Weights of a small contrastive image-text model: 50862 training examples.
Rows from block 9 of the image encoder, named by matrix and row number. Rows with one number belong to one channel. Each number is 128 + 24 x the weight over its row's rms, rounded and kept within 0 to 255. All counts start at 0. Numbers have three digits each. After the name is the row's rms in percent of the matrix's.
# convs0: expand pointwise conv (encoder.blocks.9.convs.0.weight, 288x96x1x1), inputs 0-47
# convs1: depthwise 3x3 conv, stride 2 (encoder.blocks.9.convs.1.weight, 288x1x3x3, trained with AdamW), a 3x3 kernel
# convs2: project pointwise conv (encoder.blocks.9.convs.2.weight, 192x288x1x1, transposed), outputs 0-63
convs0.6 090:138145092080137143137129154088157132081091117140105122130120133096141118147115113118118118130161142125129110152059104126118133110115129101114156
convs1.6 088:128130114096109122130114070
convs2.6 088:133124141115112104119133156135127165133159111140134130138113135081108161134138151138103109122117132111171115085120154117126133105093168126114167104123182128078136080161125120156143140145195139
convs0.7 093:172144116164139093134089141103145126127137171170136124129134153127113106128145197114131137176153145155151147153139130168129139142140161132132157
convs1.7 125:129108135103108091123081117
convs2.7 107:131146091140117103171151102125144142140160117153106139120182145089132139126114125135123114156118157116139133086113150155096127136077147117140171164131117112159098144143123138058139151118130167
convs0.8 098:134155119147111126130146164136107171133069138101172116116139143115134130163127126134112124115111173159114113150132066145156127119148153166124118
convs1.8 108:106107090097090116130122144
convs2.8 104:170097095098125160159143115136115135143131091121127097114126084117165128139152125112110132141122127102158105104164126107157095103093101121159109095182167102159138116170126165088168166144140120
convs0.9 112:143151114133152120117156145155159072097109084136121161122094166147137149140137120121117118103149125133147090124087108123133117108139166113177118
convs1.9 078:130151144146154158139167158
convs2.9 106:093161143170104130136138162087128163169120148172105109100120135105148135120093114145138151119120132156156120086151115064100139124127130109144161137115111133092146090107118152126135093134103110
convs0.10 098:115155125133099132127129115160097144154142185151134146134068112147133076124119143145135137107118086167157103089115112101155088150123154156085126
convs1.10 088:125149151149172147141156151
convs2.10 095:138119144122092136112154080128137130131137131135133121143096140142078180141151072136111154122144149117116105143111136094150131157122125115162115119167157103146093119129158143108087125122089127
convs0.11 081:134094083151103179112167105130142132152128106179116174139140138117111152138112096126154126134139108134141130129140103119127142150173140137136175
convs1.11 100:139118127114107069132125099
convs2.11 101:133098143106136138081120083112114134157127096125142180124147170125121117113181089140122130123145074152140091141145178141121133099150078140124147114081112114143156109128073147129149130162103145
convs0.12 104:151145126114146088122120107116147123169142148157128128119125074155077147125102105114178135160160079132148127126133102178106136092129183096109133
convs1.12 097:148145123146158161114162156
convs2.12 102:143166150099109133118127101116093129143087123107129109154150138140153139141131121130134162102116112134137129126150161127116145117148159120173148121134147144133093130086127131177167085114142160
convs0.13 094:118114115116124125094085121126179139122108137142126134079150163114129162111142085167126160162149123148139159166119136142126084143136153101116140
convs1.13 098:134090102117090099109112125
convs2.13 094:138158115153116105128099123131159163163178170184110126099102107126093116143127124126097129121147132143135142112151121096153123151123107148156170110100144095157112168141129099193138120108094148
convs0.14 098:103114141143118103106097072112145098094112100140114117095078135135163168112178142142159166122170137116146188121090105129137103163134158164129153
convs1.14 094:126134135139163143134172168
convs2.14 096:172118125110105091145145143139144141098152105096136106104145101097117123073101161140143138101099143143166116120125184123108086133108107129108096145120119147103107117173119124189108173125077141
convs0.15 088:112094141088091112099137113120175109154122091122119135124133085126163098151150113114118122119197092151104100108168118113137141132159074134141167
convs1.15 086:130098100105099097123108101
convs2.15 101:133123112114142145135144080147112134108099108166128124128127166128098125124113075126139125202112113129130116123138128153161120154128144122145165108132141131171123111125107153125150138165099136
convs0.16 107:102161164135122144113146148121129112108142101162103122116090165096133103060117177084105121156099093131130101118088131119135088137144143119155130
convs1.16 103:095086095149120130155129134
convs2.16 101:119108084101133153093119090147141145120140076111149131116142139127094137117123161156151164163134133133124138102106141154123125138156104115121087112142145139108120108153119150052123146114115116
convs0.17 083:100103100119102085083121121125171173136130135158131086147119125113143140119113141139127087114116095142156122121103154165121156175143093143113139
convs1.17 074:110099108105109095113101101
convs2.17 107:095131145117089099074122105137115138132113133170151130127123105088135145112115056118117153125111088126136078094118102145111107140118107113164102134125098136123095145122139117142159145110115164
convs0.18 081:120147115109142152168136170147105176120082155142194110141096131136142115131094121136131145139140127121125135140142127096186155142064139139163147
convs1.18 102:099121104115090097121097120
convs2.18 089:118124133130135079136149150073131120120130151139102138081125119091138127110173104111120102121190121085125123114144123125107146124095090134109145132117157103150183104169121161153128145141114118
convs0.19 111:123120121083141131153131145108093144146168138121132064115160140139169083115136125154122138081127152133134105104109126142186114117183134131149165
convs1.19 115:108117153087141158099149137
convs2.19 087:135135123129119120083138100141153154140097111099130174128091147099143115136084155134120156150101146158101126148159137111120100140123137145121116145151149169113103135098135104133145123142093142
convs0.20 107:162101110151120128115126130108151131124136126141112109109139094131113132154117089136120114201128106132084127111152159122097147108120152103108163
convs1.20 089:132121140147172154144166145
convs2.20 095:134146153094110136116091118126125098109083109133124135182164108116153151115169108130103154136116105096147090128165147091112100080103120137113154082125108119136128123113123122104126150120140101
convs0.21 086:112092150114114129100116117096132131141134140140166137112068152155106143120096167136134145098150085139146102103079101148088132170112153114126135
convs1.21 103:126111127101101112101095091
convs2.21 086:162082131157133112163105109147151159088130150151135158104098128130151156158141123083170131180141125107128085118088136157113127135149117132150132112135141125090105091136130111120113137142153128
convs0.22 099:119120108174083173147113153162110110099150144148126155100175091122100127170145115124117141125113153145144173123111090126135101096155109152126153
convs1.22 087:121100126122145160140172159
convs2.22 089:133090116165122150173159144118152106114158120117097140138131109120081170136111137128123127135114133128129112092159100188133100125144126161131122137146103103107136109121152150109155156105120052
convs0.23 089:114105088161124157136135154131148120079089150156146122086086145099139112158129105120147128094179137103125133129109078126095153135130156083135128
convs1.23 112:098111135133092103103113094
convs2.23 108:096111128136117141120066113115092179112120115167149150114134119120137150143100155128097114085133085158145115128150153093096145168141146142126185108159158083136117104098103154084113136155154125
convs0.24 103:144126181102116118104164189150116086155105143152108145144123090098083153159125127114111132124141112140122162082122136133116111144155152144110146
convs1.24 092:089135133137105091122092110
convs2.24 095:130124113128081152140129112107155101094114097116145136139091080092132158142107101152118140078176108189170121151136104155107104132126089121144158153112119165137113150109159142094135138127121089
convs0.25 084:148098174153122106149098106111133167135146141145114102090133161142122094150128133086133120132151136144133108101082077086113096127116166040125141
convs1.25 115:127132108132090097118081121
convs2.25 102:127158134158191071139099159169131110104121177104147158114143182146097141184101113148117125115105143095117111119114104116120119081118136112114128122157125168113124093143172144122113127156143153
convs0.26 102:136131094144092167092082113110113102158114094098173155099147131154117136119125147099164094156148112147135172146115105110153139138117134101126175
convs1.26 099:099101090134144169141130118
convs2.26 086:126104133133103129124120091186131105153092162123115131150093125146113149118108153136125169129160159070163143117113126144141098111101105133151129175184155118127121102098108156167129094134125157
convs0.27 114:126138151145134111132129142130148092180107113117163146139123127103142121132129129111201107140143152121108153113162131117142123116131147085096097
convs1.27 108:106152135142151157127151172
convs2.27 101:164140119121113120148128125184144129130174123128124139148125127119133163109124115115125131140110138153110130124140188142121173141145149136157135149079151140110156129163175085145160150133133136
convs0.28 092:142118134111096101110165131113124152142095141121122120134095114129084113149150121197110130133138135141138131148082134144111139167087121147143150
convs1.28 114:106106108114095099097114104
convs2.28 100:105099095111128108108152076097174113112110182110109128137101138104145166155103104107128141098111103127117144128117142116079139129114135168142112128162146125146119140110137114137127154129144104
convs0.29 093:076129119136134107084131120097100131099085137144135126122134124143115169158126108134149105136152111069100157129148081141152110128123161145149151
convs1.29 080:099104118112090089124118108
convs2.29 111:128098130131088144127132142108131109124157139116121137143121142120131149125146126092103118115101082111145085151129177133125131100146121142161173132075186130145093128137165146148099118126142097
convs0.30 102:156109096127146107147113095128136127121084147103107159141098128158137105173164076094095106149167149171156131140117140111144152118089128136115121
convs1.30 096:110141172140154165120147136
convs2.30 102:120109139121117104134157140125134148153101144143174093158148099162121111125121152094090120147105135130118104135095138119137082144134085094115149143125110142106118120175104149101140148135081133
convs0.31 120:146165070150111103142108115146139094134137164108167107125105145134147124092170126147145152135121136116155121157102145156147108156176118072135132
convs1.31 109:153117092118107147122092157
convs2.31 100:154171108140109109137139130135141157124151128119153114125080166147139173141093134142076153145123148141086120158070115089121142113116152150112084158102119142082161158106137114123109108129134105
convs0.32 092:103164105125142128134164152111158150113176135141142118142143140107156129108113118119129103092112123117145178124096109099140111125132119123099113
convs1.32 126:112105142139120087115130081
convs2.32 104:115128144156108184115120136125116107109156129150103175127124118110145154096147104140123069116119153162107123145126130184107110122136130123098124128121107095080150126150114099108156145103142180
convs0.33 090:116126140119104125096131140154180156125099129101153083137078147164163105155094129085114137147133089098102151110122138166130149118115119149143106
convs1.33 080:133121117106084097114103099
convs2.33 093:136119140175148135121168095126155154089137122109119142146129143149079150181152156110110144119148092104134158110160138124109173133100106133117106110193122131123129134164095108119145073153144156
convs0.34 084:125098124099102109105136142143136138148139134152151133132129145165129148070153123072159128141144164097123141137150161145129118143133149106096128
convs1.34 093:123115113114088110112094093
convs2.34 099:171120141129162080128128084136130137180132130134129129109170137087124113180135136188106141128128136147105074124151114132132084162100114116136135150091102090140167141154107111114132141112139134
convs0.35 104:139128132120127101125153092125080097123107134093115095094152150125136125106093185139149100148155117156130124142136195140131124177102128127145095
convs1.35 088:148138098154130086130109097
convs2.35 104:123158160148144092112146185168073128151101109125101124153133127095092077125122148089146126134097136117145140170100115102152151122134151127076124158127156137077120128135130111131118138127152121
convs0.36 089:124138075098177174103088138128114147134177120119138126119144098141136138129123124101158139123103107125137131119099164094090158104130167147141130
convs1.36 103:124098109113109090108094109
convs2.36 105:127095128159103168123093132114121157152102142149114119141170133098111178123157098121158084137152124132120090108125113158140131101149067168132146176091100118104099070115107120197106122124123112
convs0.37 122:116136140181164119132119125152148138115095133162120118123109121132122165159141132112157149150107115164128154134108144076142135119086100108142125
convs1.37 112:091134136089146148092134142
convs2.37 100:160148122131104079143141123141145153097089095155108138112097134124155113079115124131122140109099126145127132149092158133130081128121172155101134147147118170136098112104108135149147120108105138
convs0.38 102:125139134183112119163127126146098114164133116102097184105147113104135153103117186156129154117146123129118107118128145113137142099152096166133131
convs1.38 109:143109094115156156138152160
convs2.38 100:090126085159152159167134101143132121134154114143111108137118178108128170108175139078138102139108111128139124146176113125184139103131111134136138107149131148116102170129114087083108157145164147
convs0.39 091:089137151131129110159104111119157174081125094108174129090140095121083118182147104152155135146097119145148164105084149127182129114105125107130107
convs1.39 075:129139145134170156143162155
convs2.39 086:145078087137125168132125119141151131168107073108127116110158098119100144168125152129122127139139135127144114099168115121182094129101119106130111127101130124111083121150154167098089088147145155
convs0.40 089:163087122101113117158092124131143148120174134120152117140111117114140141135099132126167101103153082147122108095098118114136085159099154074127109
convs1.40 087:107103109102097109115104096
convs2.40 112:133147100135092120127140171129159117120129135137141171145121157115125117142098132048142078103153138080137142124126137137118156101144137129126134125138122188131158109137124153130118135079168145
convs0.41 094:145144136128134104101139090157131113137122106103073135142101100188130164123134123131168120089127121121115094109094159154162083134097127114098099
convs1.41 087:120105103098107096108097112
convs2.41 096:155126154106066133156096146128090125166114159085151146118151091164136124121155118094079142146099155101159154100143109136102142102102127136120125129099133143096131140133141106129116115129118144
convs0.42 108:141111097106149068143154127130144138078087157189140118140125132119152095123126105122122145134184110167143127133125119169145105110124072118131115
convs1.42 115:127135155145163158151163145
convs2.42 107:170136110151119132134149116179098102143134155082138130099153123093157082155116124105114114119107167121169139127091132130111114110120105164117131146148118122121132145169116099151110140089067146
convs0.43 089:125118095178148118174095133096136174145122157107091152125129110129142122111139126108191163107118188134088137148104140137124132126122111180115144
convs1.43 096:121134129140104092146111079
convs2.43 096:112102128165123161130122123122130145154144097116104136126111125094170144095130117119135135102137142108161102149145153136111162060082111122158161146129115126132135140132082090098140147100116152
convs0.44 089:088124128154093076125126090077124144124145067145119109140176151110112135162109138076161087118128108117148117110137114136141127128110128168160143
convs1.44 114:118103117099099109112099095
convs2.44 132:104134108143135127162124110151091157123147094158138067185090137144134136148126143130118133110124143143158134099139152132091113113162077067120096122120103127120125111121114121172166155158083134
convs0.45 104:141095082134159122163145102135088084140110156101095141136132122108135155146100114121101121106133120151135130114128146103149132110111137132168118
convs1.45 121:154146116130169160124151157
convs2.45 090:114115129143144172151140133138122139098153106113124113123126155177101099126141084129181102142098158104101108120151120078130125135143167097125158097160166166114101122104073139130099105148125140
convs0.46 091:144128118184131156090084162153107129136133133111116106118105102170157116143168096111148116118145142144135140147114124122124104194136119087108108
convs1.46 112:127107142128078121128115085
convs2.46 089:122158123124154089130174148121104109102138146118085126101150130086153143093159113145135153151126141130157100109175106124108099129091089187121106133123143153091156135098133131095070103163122151
convs0.47 094:097117067088113129122104143145137127136134123108124089107133119118059130123140129167156109152143095127117122113138155153131090110133150168138118
convs1.47 104:131117108137098079119127094
convs2.47 098:137109161134092091145113141130130126155129108166125107145160184152182152124114121130099174090107123165102151097105134149115113105135149143091102151146129131091134090109120137141103143122101104
convs0.48 116:116107089156128117136109089161090136120142145133097106118148106157122099161148099136111089115109113169134120085154106115149132106120121111148105
convs1.48 098:128124113148145089154148087
convs2.48 103:107155112134092152159113144129128111158097138117181130134123137134178082128107133105129110096104135093115130130152133139102126134145081144124118095148132121106121114160123182114125155097107131
convs0.49 106:143154176141126120110117166143152166152190116105073128179133147124106108131158151152131141139123110151133100126101134149115136117101125111159144
convs1.49 095:152160127133162172132144143
convs2.49 117:099137135106130105094127141124122160087158154109144156155133161107139097139153154145102135062158116139125127150111147076195092118140139112125091136127121151101140117136128159144145126124112125
convs0.50 087:090115139119116125147131147142140149127131142127105113092133129166115175114135196135116140113136121120157145088093132087096182067113154080118125
convs1.50 068:114098117097102106114098101
convs2.50 098:124102142155169099187122175101135147155122108153096153174131149091134120128103109130112091125135202106127066105113151142141125117148129130122105129117178114070123152165176124101159154123146149
convs0.51 106:122093165185140141084103140139126114143129168125150113115107166133136091129140169094146166138141153124134151132158103156143122131144127109128126
convs1.51 087:141152142114167171128116151
convs2.51 102:108091116136123105141112079124129145136123135164135179130113135141139101113079121122111093111119119129111077159111124154107169141143120119086103145113134128107112111106157159128132167113152123
convs0.52 131:125120141109111128135109144154139152155114109109138159107172136114118143149146174114132139129108128118129085096119127104120123115151147109083111
convs1.52 085:124156154138167166150133141
convs2.52 102:154168149116110080135137111141162145094151086133129126110144146158116106112147163146122189097136126079112134128138122087160136100121131148112106120130169124153106127137109125109136099131112104
convs0.53 089:131129157113107098111136116144106102167121109128143133100132145141104119129105125139121142091130149138140175118109104128143141113118090090148092
convs1.53 086:119131146115118106109072104
convs2.53 101:132162182104083126099156136113131113111115116109146093113124114134100104123144131070122159130119160104117118132107153123147098141094140099110134115159125075130125131203141131110157135181122136
convs0.54 113:113081107099168122149135083115132094142119136104083103110132117100140162120118155137141122140093163158178102114114157126141158161122145112168096
convs1.54 096:079094138138150126130145153
convs2.54 098:116107130123134139155128123099093116122129120175085138160131134130139097150109113150200104138141120116172166112143149136148148155118153113089128158130129136138108131129103145131143112109085105
convs0.55 099:133110135145143161132140134129164150133119117100155162114133154116110134116172116079133147133148091135167124145143148074128126151141088093147107
convs1.55 087:118102096120105093112099106
convs2.55 112:117127136125133132153140112154148210166180157163083118103133181178120130095097083142162114152117151136134142134128121167143176138094157131107130113131092168149168126147139140071143128125153116
convs0.56 106:150135131151110087069135104084122104085180129118138148137100125165140127113169143103130142142119118129139140085115179151152139149139149104139191
convs1.56 096:133138160132161168132163139
convs2.56 093:170144107109106109113122127081173143153113078096171132117101105140145113146135127150138176141129108102139144147099111139160071078108122117114057116120129124156109105139183118109166132097164123
convs0.57 095:166123080114133075113079138179167158113141147123132127126138128151116097153149127147150141141153155171140089100106123122179087158153125145125125
convs1.57 095:147114111114151154135166165
convs2.57 098:108163101116119152112155185085124128097103169134117140152160112124171153152133164158154133129098113146108136095146131143131131140125082156122122103129143143153121120110134112095122134181158126
convs0.58 105:107151157108110156102088161095139120133138146146104136131162152141153149143080102118139184147120163098143105146112137117135137141115140184110137
convs1.58 111:104131115131156163146152168
convs2.58 106:139131152131121128108129115121117077117096124156108135137130120139116140102137128117120109151133162177100118089166122122126122104122151149126068092119152077100125149152144135131127128105086222
convs0.59 103:126178136135122092165096171154123124164116099116123117128135113118107132139156130101157128183136154137114147064129107170179119141143122121154115
convs1.59 094:105112136147131154136177158
convs2.59 099:106123128164113118106054162158147127116122165146122130139093126112116156161116127167121100170091114155123139103153145136116106126144103101119105058162132099113152104070126122151094173112118137
convs0.60 107:083137131132120140187072143166182087126134102142119155115132123141157137151129101110140132133109147142129112141157115161157129158125100136122130
convs1.60 071:131090139080139144147154128
convs2.60 095:114169116106134151123115178147076102156099130143146117143114149138134115115112093140061131102065159150138143168101134152130127146129101150094141121116124127090107090128115157141094175087129158
convs0.61 082:082138127115136118105103068223132123127118147162130110133137158131155147121119118117133118102086146115166151120135155148120147154103146136132148
convs1.61 104:115111117095085107138109100
convs2.61 095:095100100116125181125120150128130141185087130133155142090140116122180125076095137097096145140152138130125123112133127145138085158123075131114149149139173095133163142140135134136107131117148123
convs0.62 083:137104128127131134174174168122129121157107131122166096135153116142153150161120113111167113089103129119125174133146124099143115098101114102132120
convs1.62 111:133114101124099092127095097
convs2.62 095:083095138103123127124149119080097171123125133100117131154119112177121133139091132122151096149104148110088133140174134142116134147103139123146107160149107135100120161101134141103161129149118155
convs0.63 095:126120069119120169096092132109139109112092136111143083103101144149109163125161152113108142114149119118088141140118142123128146120120114087112114
convs1.63 094:141118111128167167127155158
convs2.63 091:138127127133185156126105119128113132141120151098130127093158110136149170149090097125109113081094098117187136122153110127109129132133142126160147126103160115065127165120109139157136085137114133
convs0.64 114:110112094119118141166105131123099169108135063135101167145108148103129085140155150124094140126156117146165115151142138114161131154106146125161148
convs1.64 129:092135144090128155098139108
convs2.64 105:148107125194138134139154117122125148139131179093139104146127116142172170102117143169128111150140141116112126166133070092118165113124162130098126161127131131122108116139131116187146147130094102
convs0.65 087:121140098102173157156105122133128093105099161157155146093120093145204137124151079126145121143143143122141153133127131088131114124128113115131121
convs1.65 073:122112115110093097104102098
convs2.65 105:124137170120114128123118125099115171125168106122152110140138116183097145139123151110144138144184104135111103143118134099094125134149120154108110127107142097084138156127134075092159129191153103
convs0.66 103:112116136141096152100094135100150119120126154155131108179158124152100103155137135137125131150160120105121112079106091132144105120153143133131161
convs1.66 117:113126139116161162121165160
convs2.66 078:129112138083106115098119154131160099114166143119118130132157139104123133102109144120132131107129082139132143104124154073154114135130150170132131139132129177127146090168129136094149156127155101
convs0.67 075:150130122108103123119113140143142093097103091123098130162109132142173131144127168074136127141063120098133116108116121109097080147112140128155127
convs1.67 098:126092117127089083128117118
convs2.67 098:136101120155098158180083134133108111133116167130163115098120160162163112122159108129126105150062088130113170147140132105135151123138107104112123086129131096141193127159114139101134134109137097
convs0.68 104:104109205151141136116121111158181179150149151117141125146154146157145164151188146111102111137135133106131130099149112122159121141143103131166141
convs1.68 118:122132142153163149123163165
convs2.68 090:126156130151136141145079127145117103092118152107100097113106085111134144124090130191061113166131155135124132119123154127152086101129103130167093062103152110141167180136094087121104120104143128
convs0.69 121:136152082114104115131104129120127173125112158105148080129115125128101117151129141125126129136131080130130151120128120175132131120105114074128110
convs1.69 094:135132138154157144154171155
convs2.69 104:113158091119154147100168087106143125142104118155115141081134131106112099110134091109164130105123118151127110123116131127109099132138150143144158090154144108131101147118138138100156132145111143
convs0.70 098:080099112161120122137133146099136154085151096170081098145131166136124132131070142090124139128175114168126062132140131141162122098092128114128138
convs1.70 085:123157140152158157140158157
convs2.70 096:139136136138121109156150136114125134129168108145132109155129119149120101140134162091162131133138162159149096118129101114136172104098054127115135132119126129112113137099138123150175124136102112
convs0.71 098:101097104121167125076143140144115145134106097094082114139158104149075115111102138088085102149126119134142116112125085144091132113093138106102109
convs1.71 106:112110102096085128103107132
convs2.71 100:144100087122102139152122126126135188127137115118136119084104123141164146139107123111090121075103123104114152120112137145153115120106126147108091135110102139122156153157138076114118165157111111
convs0.72 093:107184132151168135119117106139140104107118109111115141097103139127107113107089150154169092145150151142122111115163129115174100131092101138146120
convs1.72 097:109140147157172136162140139
convs2.72 099:114093123101132171102122141119134168111119132114108179178087133116116147145113156081097110139159052132139140126113103157140085099109156127160141163115136168109122109109104162116128172136170125
convs0.73 104:108142089135129157101125131099116142133091140160150121116103106163137107102127116149126132094132126130136157131112116126148135144133160183075112
convs1.73 090:097096123128146152151165148
convs2.73 101:148139142138184124139103138157128127126129115135075140118119145150096095080155164093150132131057157146128144092121162131164109132145124146148094113138149113148124089141127147140172152099119112
convs0.74 095:154114094122111108115110131133121136066139130166137117160138140091145075095119140104069127153139125115129099086091156123138082144130138140094162
convs1.74 090:125152146106141164081131115
convs2.74 121:183098126175118102141110086112115140131112146164093151140143122092134124103139167128114136113154084110134097097108142146139101122093134154135130112129103070116110140138102133179163142106141130
convs0.75 103:133125107138129105167074162133126099100143152155146097108183125142128147129063140135128139105156112155139120146106142121124163158110124179138121
convs1.75 091:156158117157159157114126152
convs2.75 100:117123104163164113132103142137084092149138142090142128150113090119101129130157125099123133160153117159150111145130126135134168114135130102124099092131124104110152109139092191136119127118113112
convs0.76 124:141113130213148123124123155139164090110112083100120117161125127115145104130111134112139096156166130105151120117158108097138148108094180141156061
convs1.76 097:148147150158170150135154137
convs2.76 091:159151137110091140118111143139134123144121115152153126140114122109113095142148098118082154100112129133130106098169163117113153133075114155083155141148135088120112126131132108145111083119185124
convs0.77 089:160079128104130123107156129134155136116159150110127131105149136159092091147100138134152131123133149131139173113181120130128103154194106127111149
convs1.77 101:096120126128165128144157168
convs2.77 092:181147138101145115110141132145089126142107148124119084147150120108094152148107124148143119121092139146145156166194087085149134068107127085134128105150135091095133151128198105138167115123164133
convs0.78 121:082114142127121161119140132126133097132160169102155107120115136114179190114113118150169174171100178099101127087110109103170125109150129112114108
convs1.78 096:129107119146147091144165097
convs2.78 100:126141129126147118162121140145116113081132095108117081110143170135108128140103128107163148117129158132125093122168158144099149121112141138100134170146147134141069095145116150110152174139119153
convs0.79 090:083089143133094099115102091140170129117130123109117116126112099133125137147146136090102154137143137113120176123081142163172124165146112149148137
convs1.79 116:128115129118145152141177167
convs2.79 085:132095141152139136146117162158138118132154113144111092109161161108156132122099128124136067097163115125105128179142137183141091125124122163126109132091119108133162145147101194093129072104149111
convs0.80 099:147086128109134155116137137116128116096151159161112124121075132118117127111088089144138122116099162086129089131111138161138122125106095136113131
convs1.80 113:123139144123126106128087077
convs2.80 101:127137129150185079144109143117104114157137143165139150091116121115105120092178145096072102121115125150158103092116123119145096114071093114136156115150121131145130144140156116111118126107167120
convs0.81 111:146087112153180080158130107116093151117132156106097135153109139118143124136152085103122160154137150188164113112139159121138113110064115134141123
convs1.81 079:153163116154161100154127129
convs2.81 089:110165117127131119136148115175112103095098125134145138112139105121118134135130135121125088131122149172155176095080120155148083146177127112076137130149157121161112129111104139133153116135072120
convs0.82 094:126135120176126101124137173109121141130111103116172131096133129076104117152132170156126150148119160125096097138159089163136138121114135185150103
convs1.82 118:108094122144131081150124104
convs2.82 101:131130120131147085113098062139166105090148117173127129141102166139102171147128138100167139132128121107091129226136146126139170126087132135107110141108115075165138134116116111144117130093136132
convs0.83 115:145140170177108126142127165171139135107160167116136123088101100154118152139115118126100090131177174116148094108105124118160123106153124133138128
convs1.83 093:130130124138161159117163169
convs2.83 095:149161102143135143138114083124149105124129152144121069119120155118112124152103126148166151120161118102149119086144178161123121149107146145116114127188138138140095136139102149165140130155079103
convs0.84 083:116093155131104107130100108119132130131134132099149114162113116162136165164163147103108119138135137152113118108111058101187129179117181156146139
convs1.84 111:104101105104103100127101102
convs2.84 113:119135165149153127140092140135111136135085158106110113157113178120147132118107094139121156140116099080173088132134116096127091113075159171169129123152091171135109139138178107104116129150143075
convs0.85 099:102084146139092150138121148147138167111102161096163129099134119143122115151126130099132096160168128089109089115077124128145156157129147117122141
convs1.85 092:145147130137169150126155167
convs2.85 086:105118129123134114130131151114128105125125079151096154111164132106134151142120105150124097126128112104137104106134068102115116132153123099135091120118116167173084142136118118121120175100181126
convs0.86 089:141095134129130129093100165125148154160127137078088146174122118130180090161139165128113143163132142145115161144084142092135115139120110160095089
convs1.86 085:127109106100098099110100102
convs2.86 118:110124159133096157145158114140152104091138098090110172135108133114122129133131117147140162135130103157169121140112142131083098095129096131162084110171122108149145120157124124114134081090132141
convs0.87 090:115154107170126147165088127136092108123125100178143097159121121141114096143137139143158133092105114141115132126118114139168125109150133101160172
convs1.87 079:118132158112088139122084112
convs2.87 106:143152123107106136130141109093133125089105086146116112112105148167154136137140120110134109116094127122148153084127154152109111139110111139104132143145143172131158128111099132107124103171101128
convs0.88 110:126153089106115120120137146104102129105127078179132124112107101140171130113103143161126130127095109098094164133070121153139097142111129156149111
convs1.88 096:112104100086136156125130159
convs2.88 105:131106119112165131158115102105122131116121101115130147137074089153121119125116110141113153144134113135182134170103104143178141111121074105101119132143110161139128130128121121103128147116141117
convs0.89 106:103118131054134084170121157094136136107108133147128129136117127109101138096139113130106130152114140144092135084131126093116135126136146089093119
convs1.89 110:082109097118143148151149121
convs2.89 118:130113083138125150140107125109123107121163120097144168115128111130097127127067116125125109111175103123137147114117103118105123133186119123129154146117155153136101161130123108141157117155157105
convs0.90 094:124096127103109127162104142103147123165148145157147114125087135139134128137105116139132144123108155159148144152191140144138133143137098110142134
convs1.90 121:137130130112118135108087077
convs2.90 101:138133133107131095100153119094117155138147172150147102147139142135085119173151124094149098136093120100139125159106163104145149087078138084117106115174131109119136126145115068138114126124146120
convs0.91 104:107135149153137141147136105131182129126103129139085128116126139118207138111127117123163110142152126091099117100111139151130109122145097117137114
convs1.91 098:136140143116139139106089079
convs2.91 108:139124125099141114098151087139122117129166130146114131124100082114132098144112154096087132111156127126111124114167119113117128147136146123119168135106146101140142135155131113113116090146127092
convs0.92 098:169133117078127123135088142123166112147113111126140117106185114141123106073198127131148147169125167125141134124100107146121137125138131109151142
convs1.92 090:131127165155132134091170127
convs2.92 100:158132128110101185088111129150132128179115165127149168144152093127130129101121123122128102155132102098129078154110110111093083142121122169103069138131118133127125117179110126102138165176170081
convs0.93 093:123166077124148138115111133128087105128110149121154084161128183112186144122151136141168124082144117148128148126154153140106143124101134119106125
convs1.93 096:140129086147133075125126120
convs2.93 110:134149117140164140100145138142133158104141138102104132096123138114150144126101150144135172123137143098131152103146119116110147108148076160169088117167112079113122137174066096131132142086135155
convs0.94 110:140095149142151156162132153128146174155074142160112067140152094165112129124132161141129107128098124137129155116121131144159122131151152110156161
convs1.94 103:109133099114160159127145166
convs2.94 100:100166113175141092136134121120164150098119125105137143086126162113150118134148105127119118112138115104136116095131114098124126095123097108140152100152151124090149085116120120187122100147146076
convs0.95 113:142092119123076112131140118175102117125110098121120123104128105147172107115128080149142139125122132116090141154108093124103115074121143155115181
convs1.95 085:135142146126155170106090143
convs2.95 089:132105119150134149126140097149145103117152141120054130144122151123141119133177120190120106127098110090127137105141154159128121130174097102150136132074103146145142113134148101146091141092128133
convs0.96 102:113139135141168118137116128131106108115104142144143102104174138168139116124188156144090142104098086128139130125139148140113093134159115133116112
convs1.96 098:123145126118132127149069099
convs2.96 110:092118152131078128119099150081124118127129128108145136141071082115120122126116133097143100142134108140118154123136148092159140164151136102128117091123139101119101112090153162120127086071087112
convs0.97 136:147119103080152163144139094131121146116142140086110149134093101164112119154111145137161105126136144174119133163091134132112135165121081103135142
convs1.97 105:140160155156164150145149129
convs2.97 103:121154136143125127145165137149146124157122073126086106144132137097109118167148130148145108134142175141161160115129160138080168109127136153123109171142129107112138186111172131153131118124132122
convs0.98 113:111109096088133102163102140150147167128125120116159148201085168146106109149139136128138113113094159105145134122113152137136152116105101142113123
convs1.98 119:091091136132110156146156116
convs2.98 101:134093104151115101115146088129094177093147121123155151129148171089121138137133141122150116117126113140170147110125192114149116122120132109097140071120137118108137117110168081109111159191160155
convs0.99 083:145172122146175139119069102159140169146139093111100146124140118102120122140124138070113131139100135106095133137139107126171121135135138132140142
convs1.99 097:129097113108096107114093101
convs2.99 105:127129142118166154146153147127141085176105169119123114123121136093154123116141131110154141175159130086183109119105166138139145153128110088136122157126129136117155118153124141116091137101131126
convs0.100 110:142123128076118143129142099153128119120087140107114135157115127164096090112146170097183119105132147155115119108124126122136142118103117135163150
convs1.100 094:133145140091160156093121144
convs2.100 091:090148182117129138110149131176143115135160154118086110126137087102112118143175167078167131112123102129138086125083135151146119114113135136110141110116126128120136088126108133109097163123107135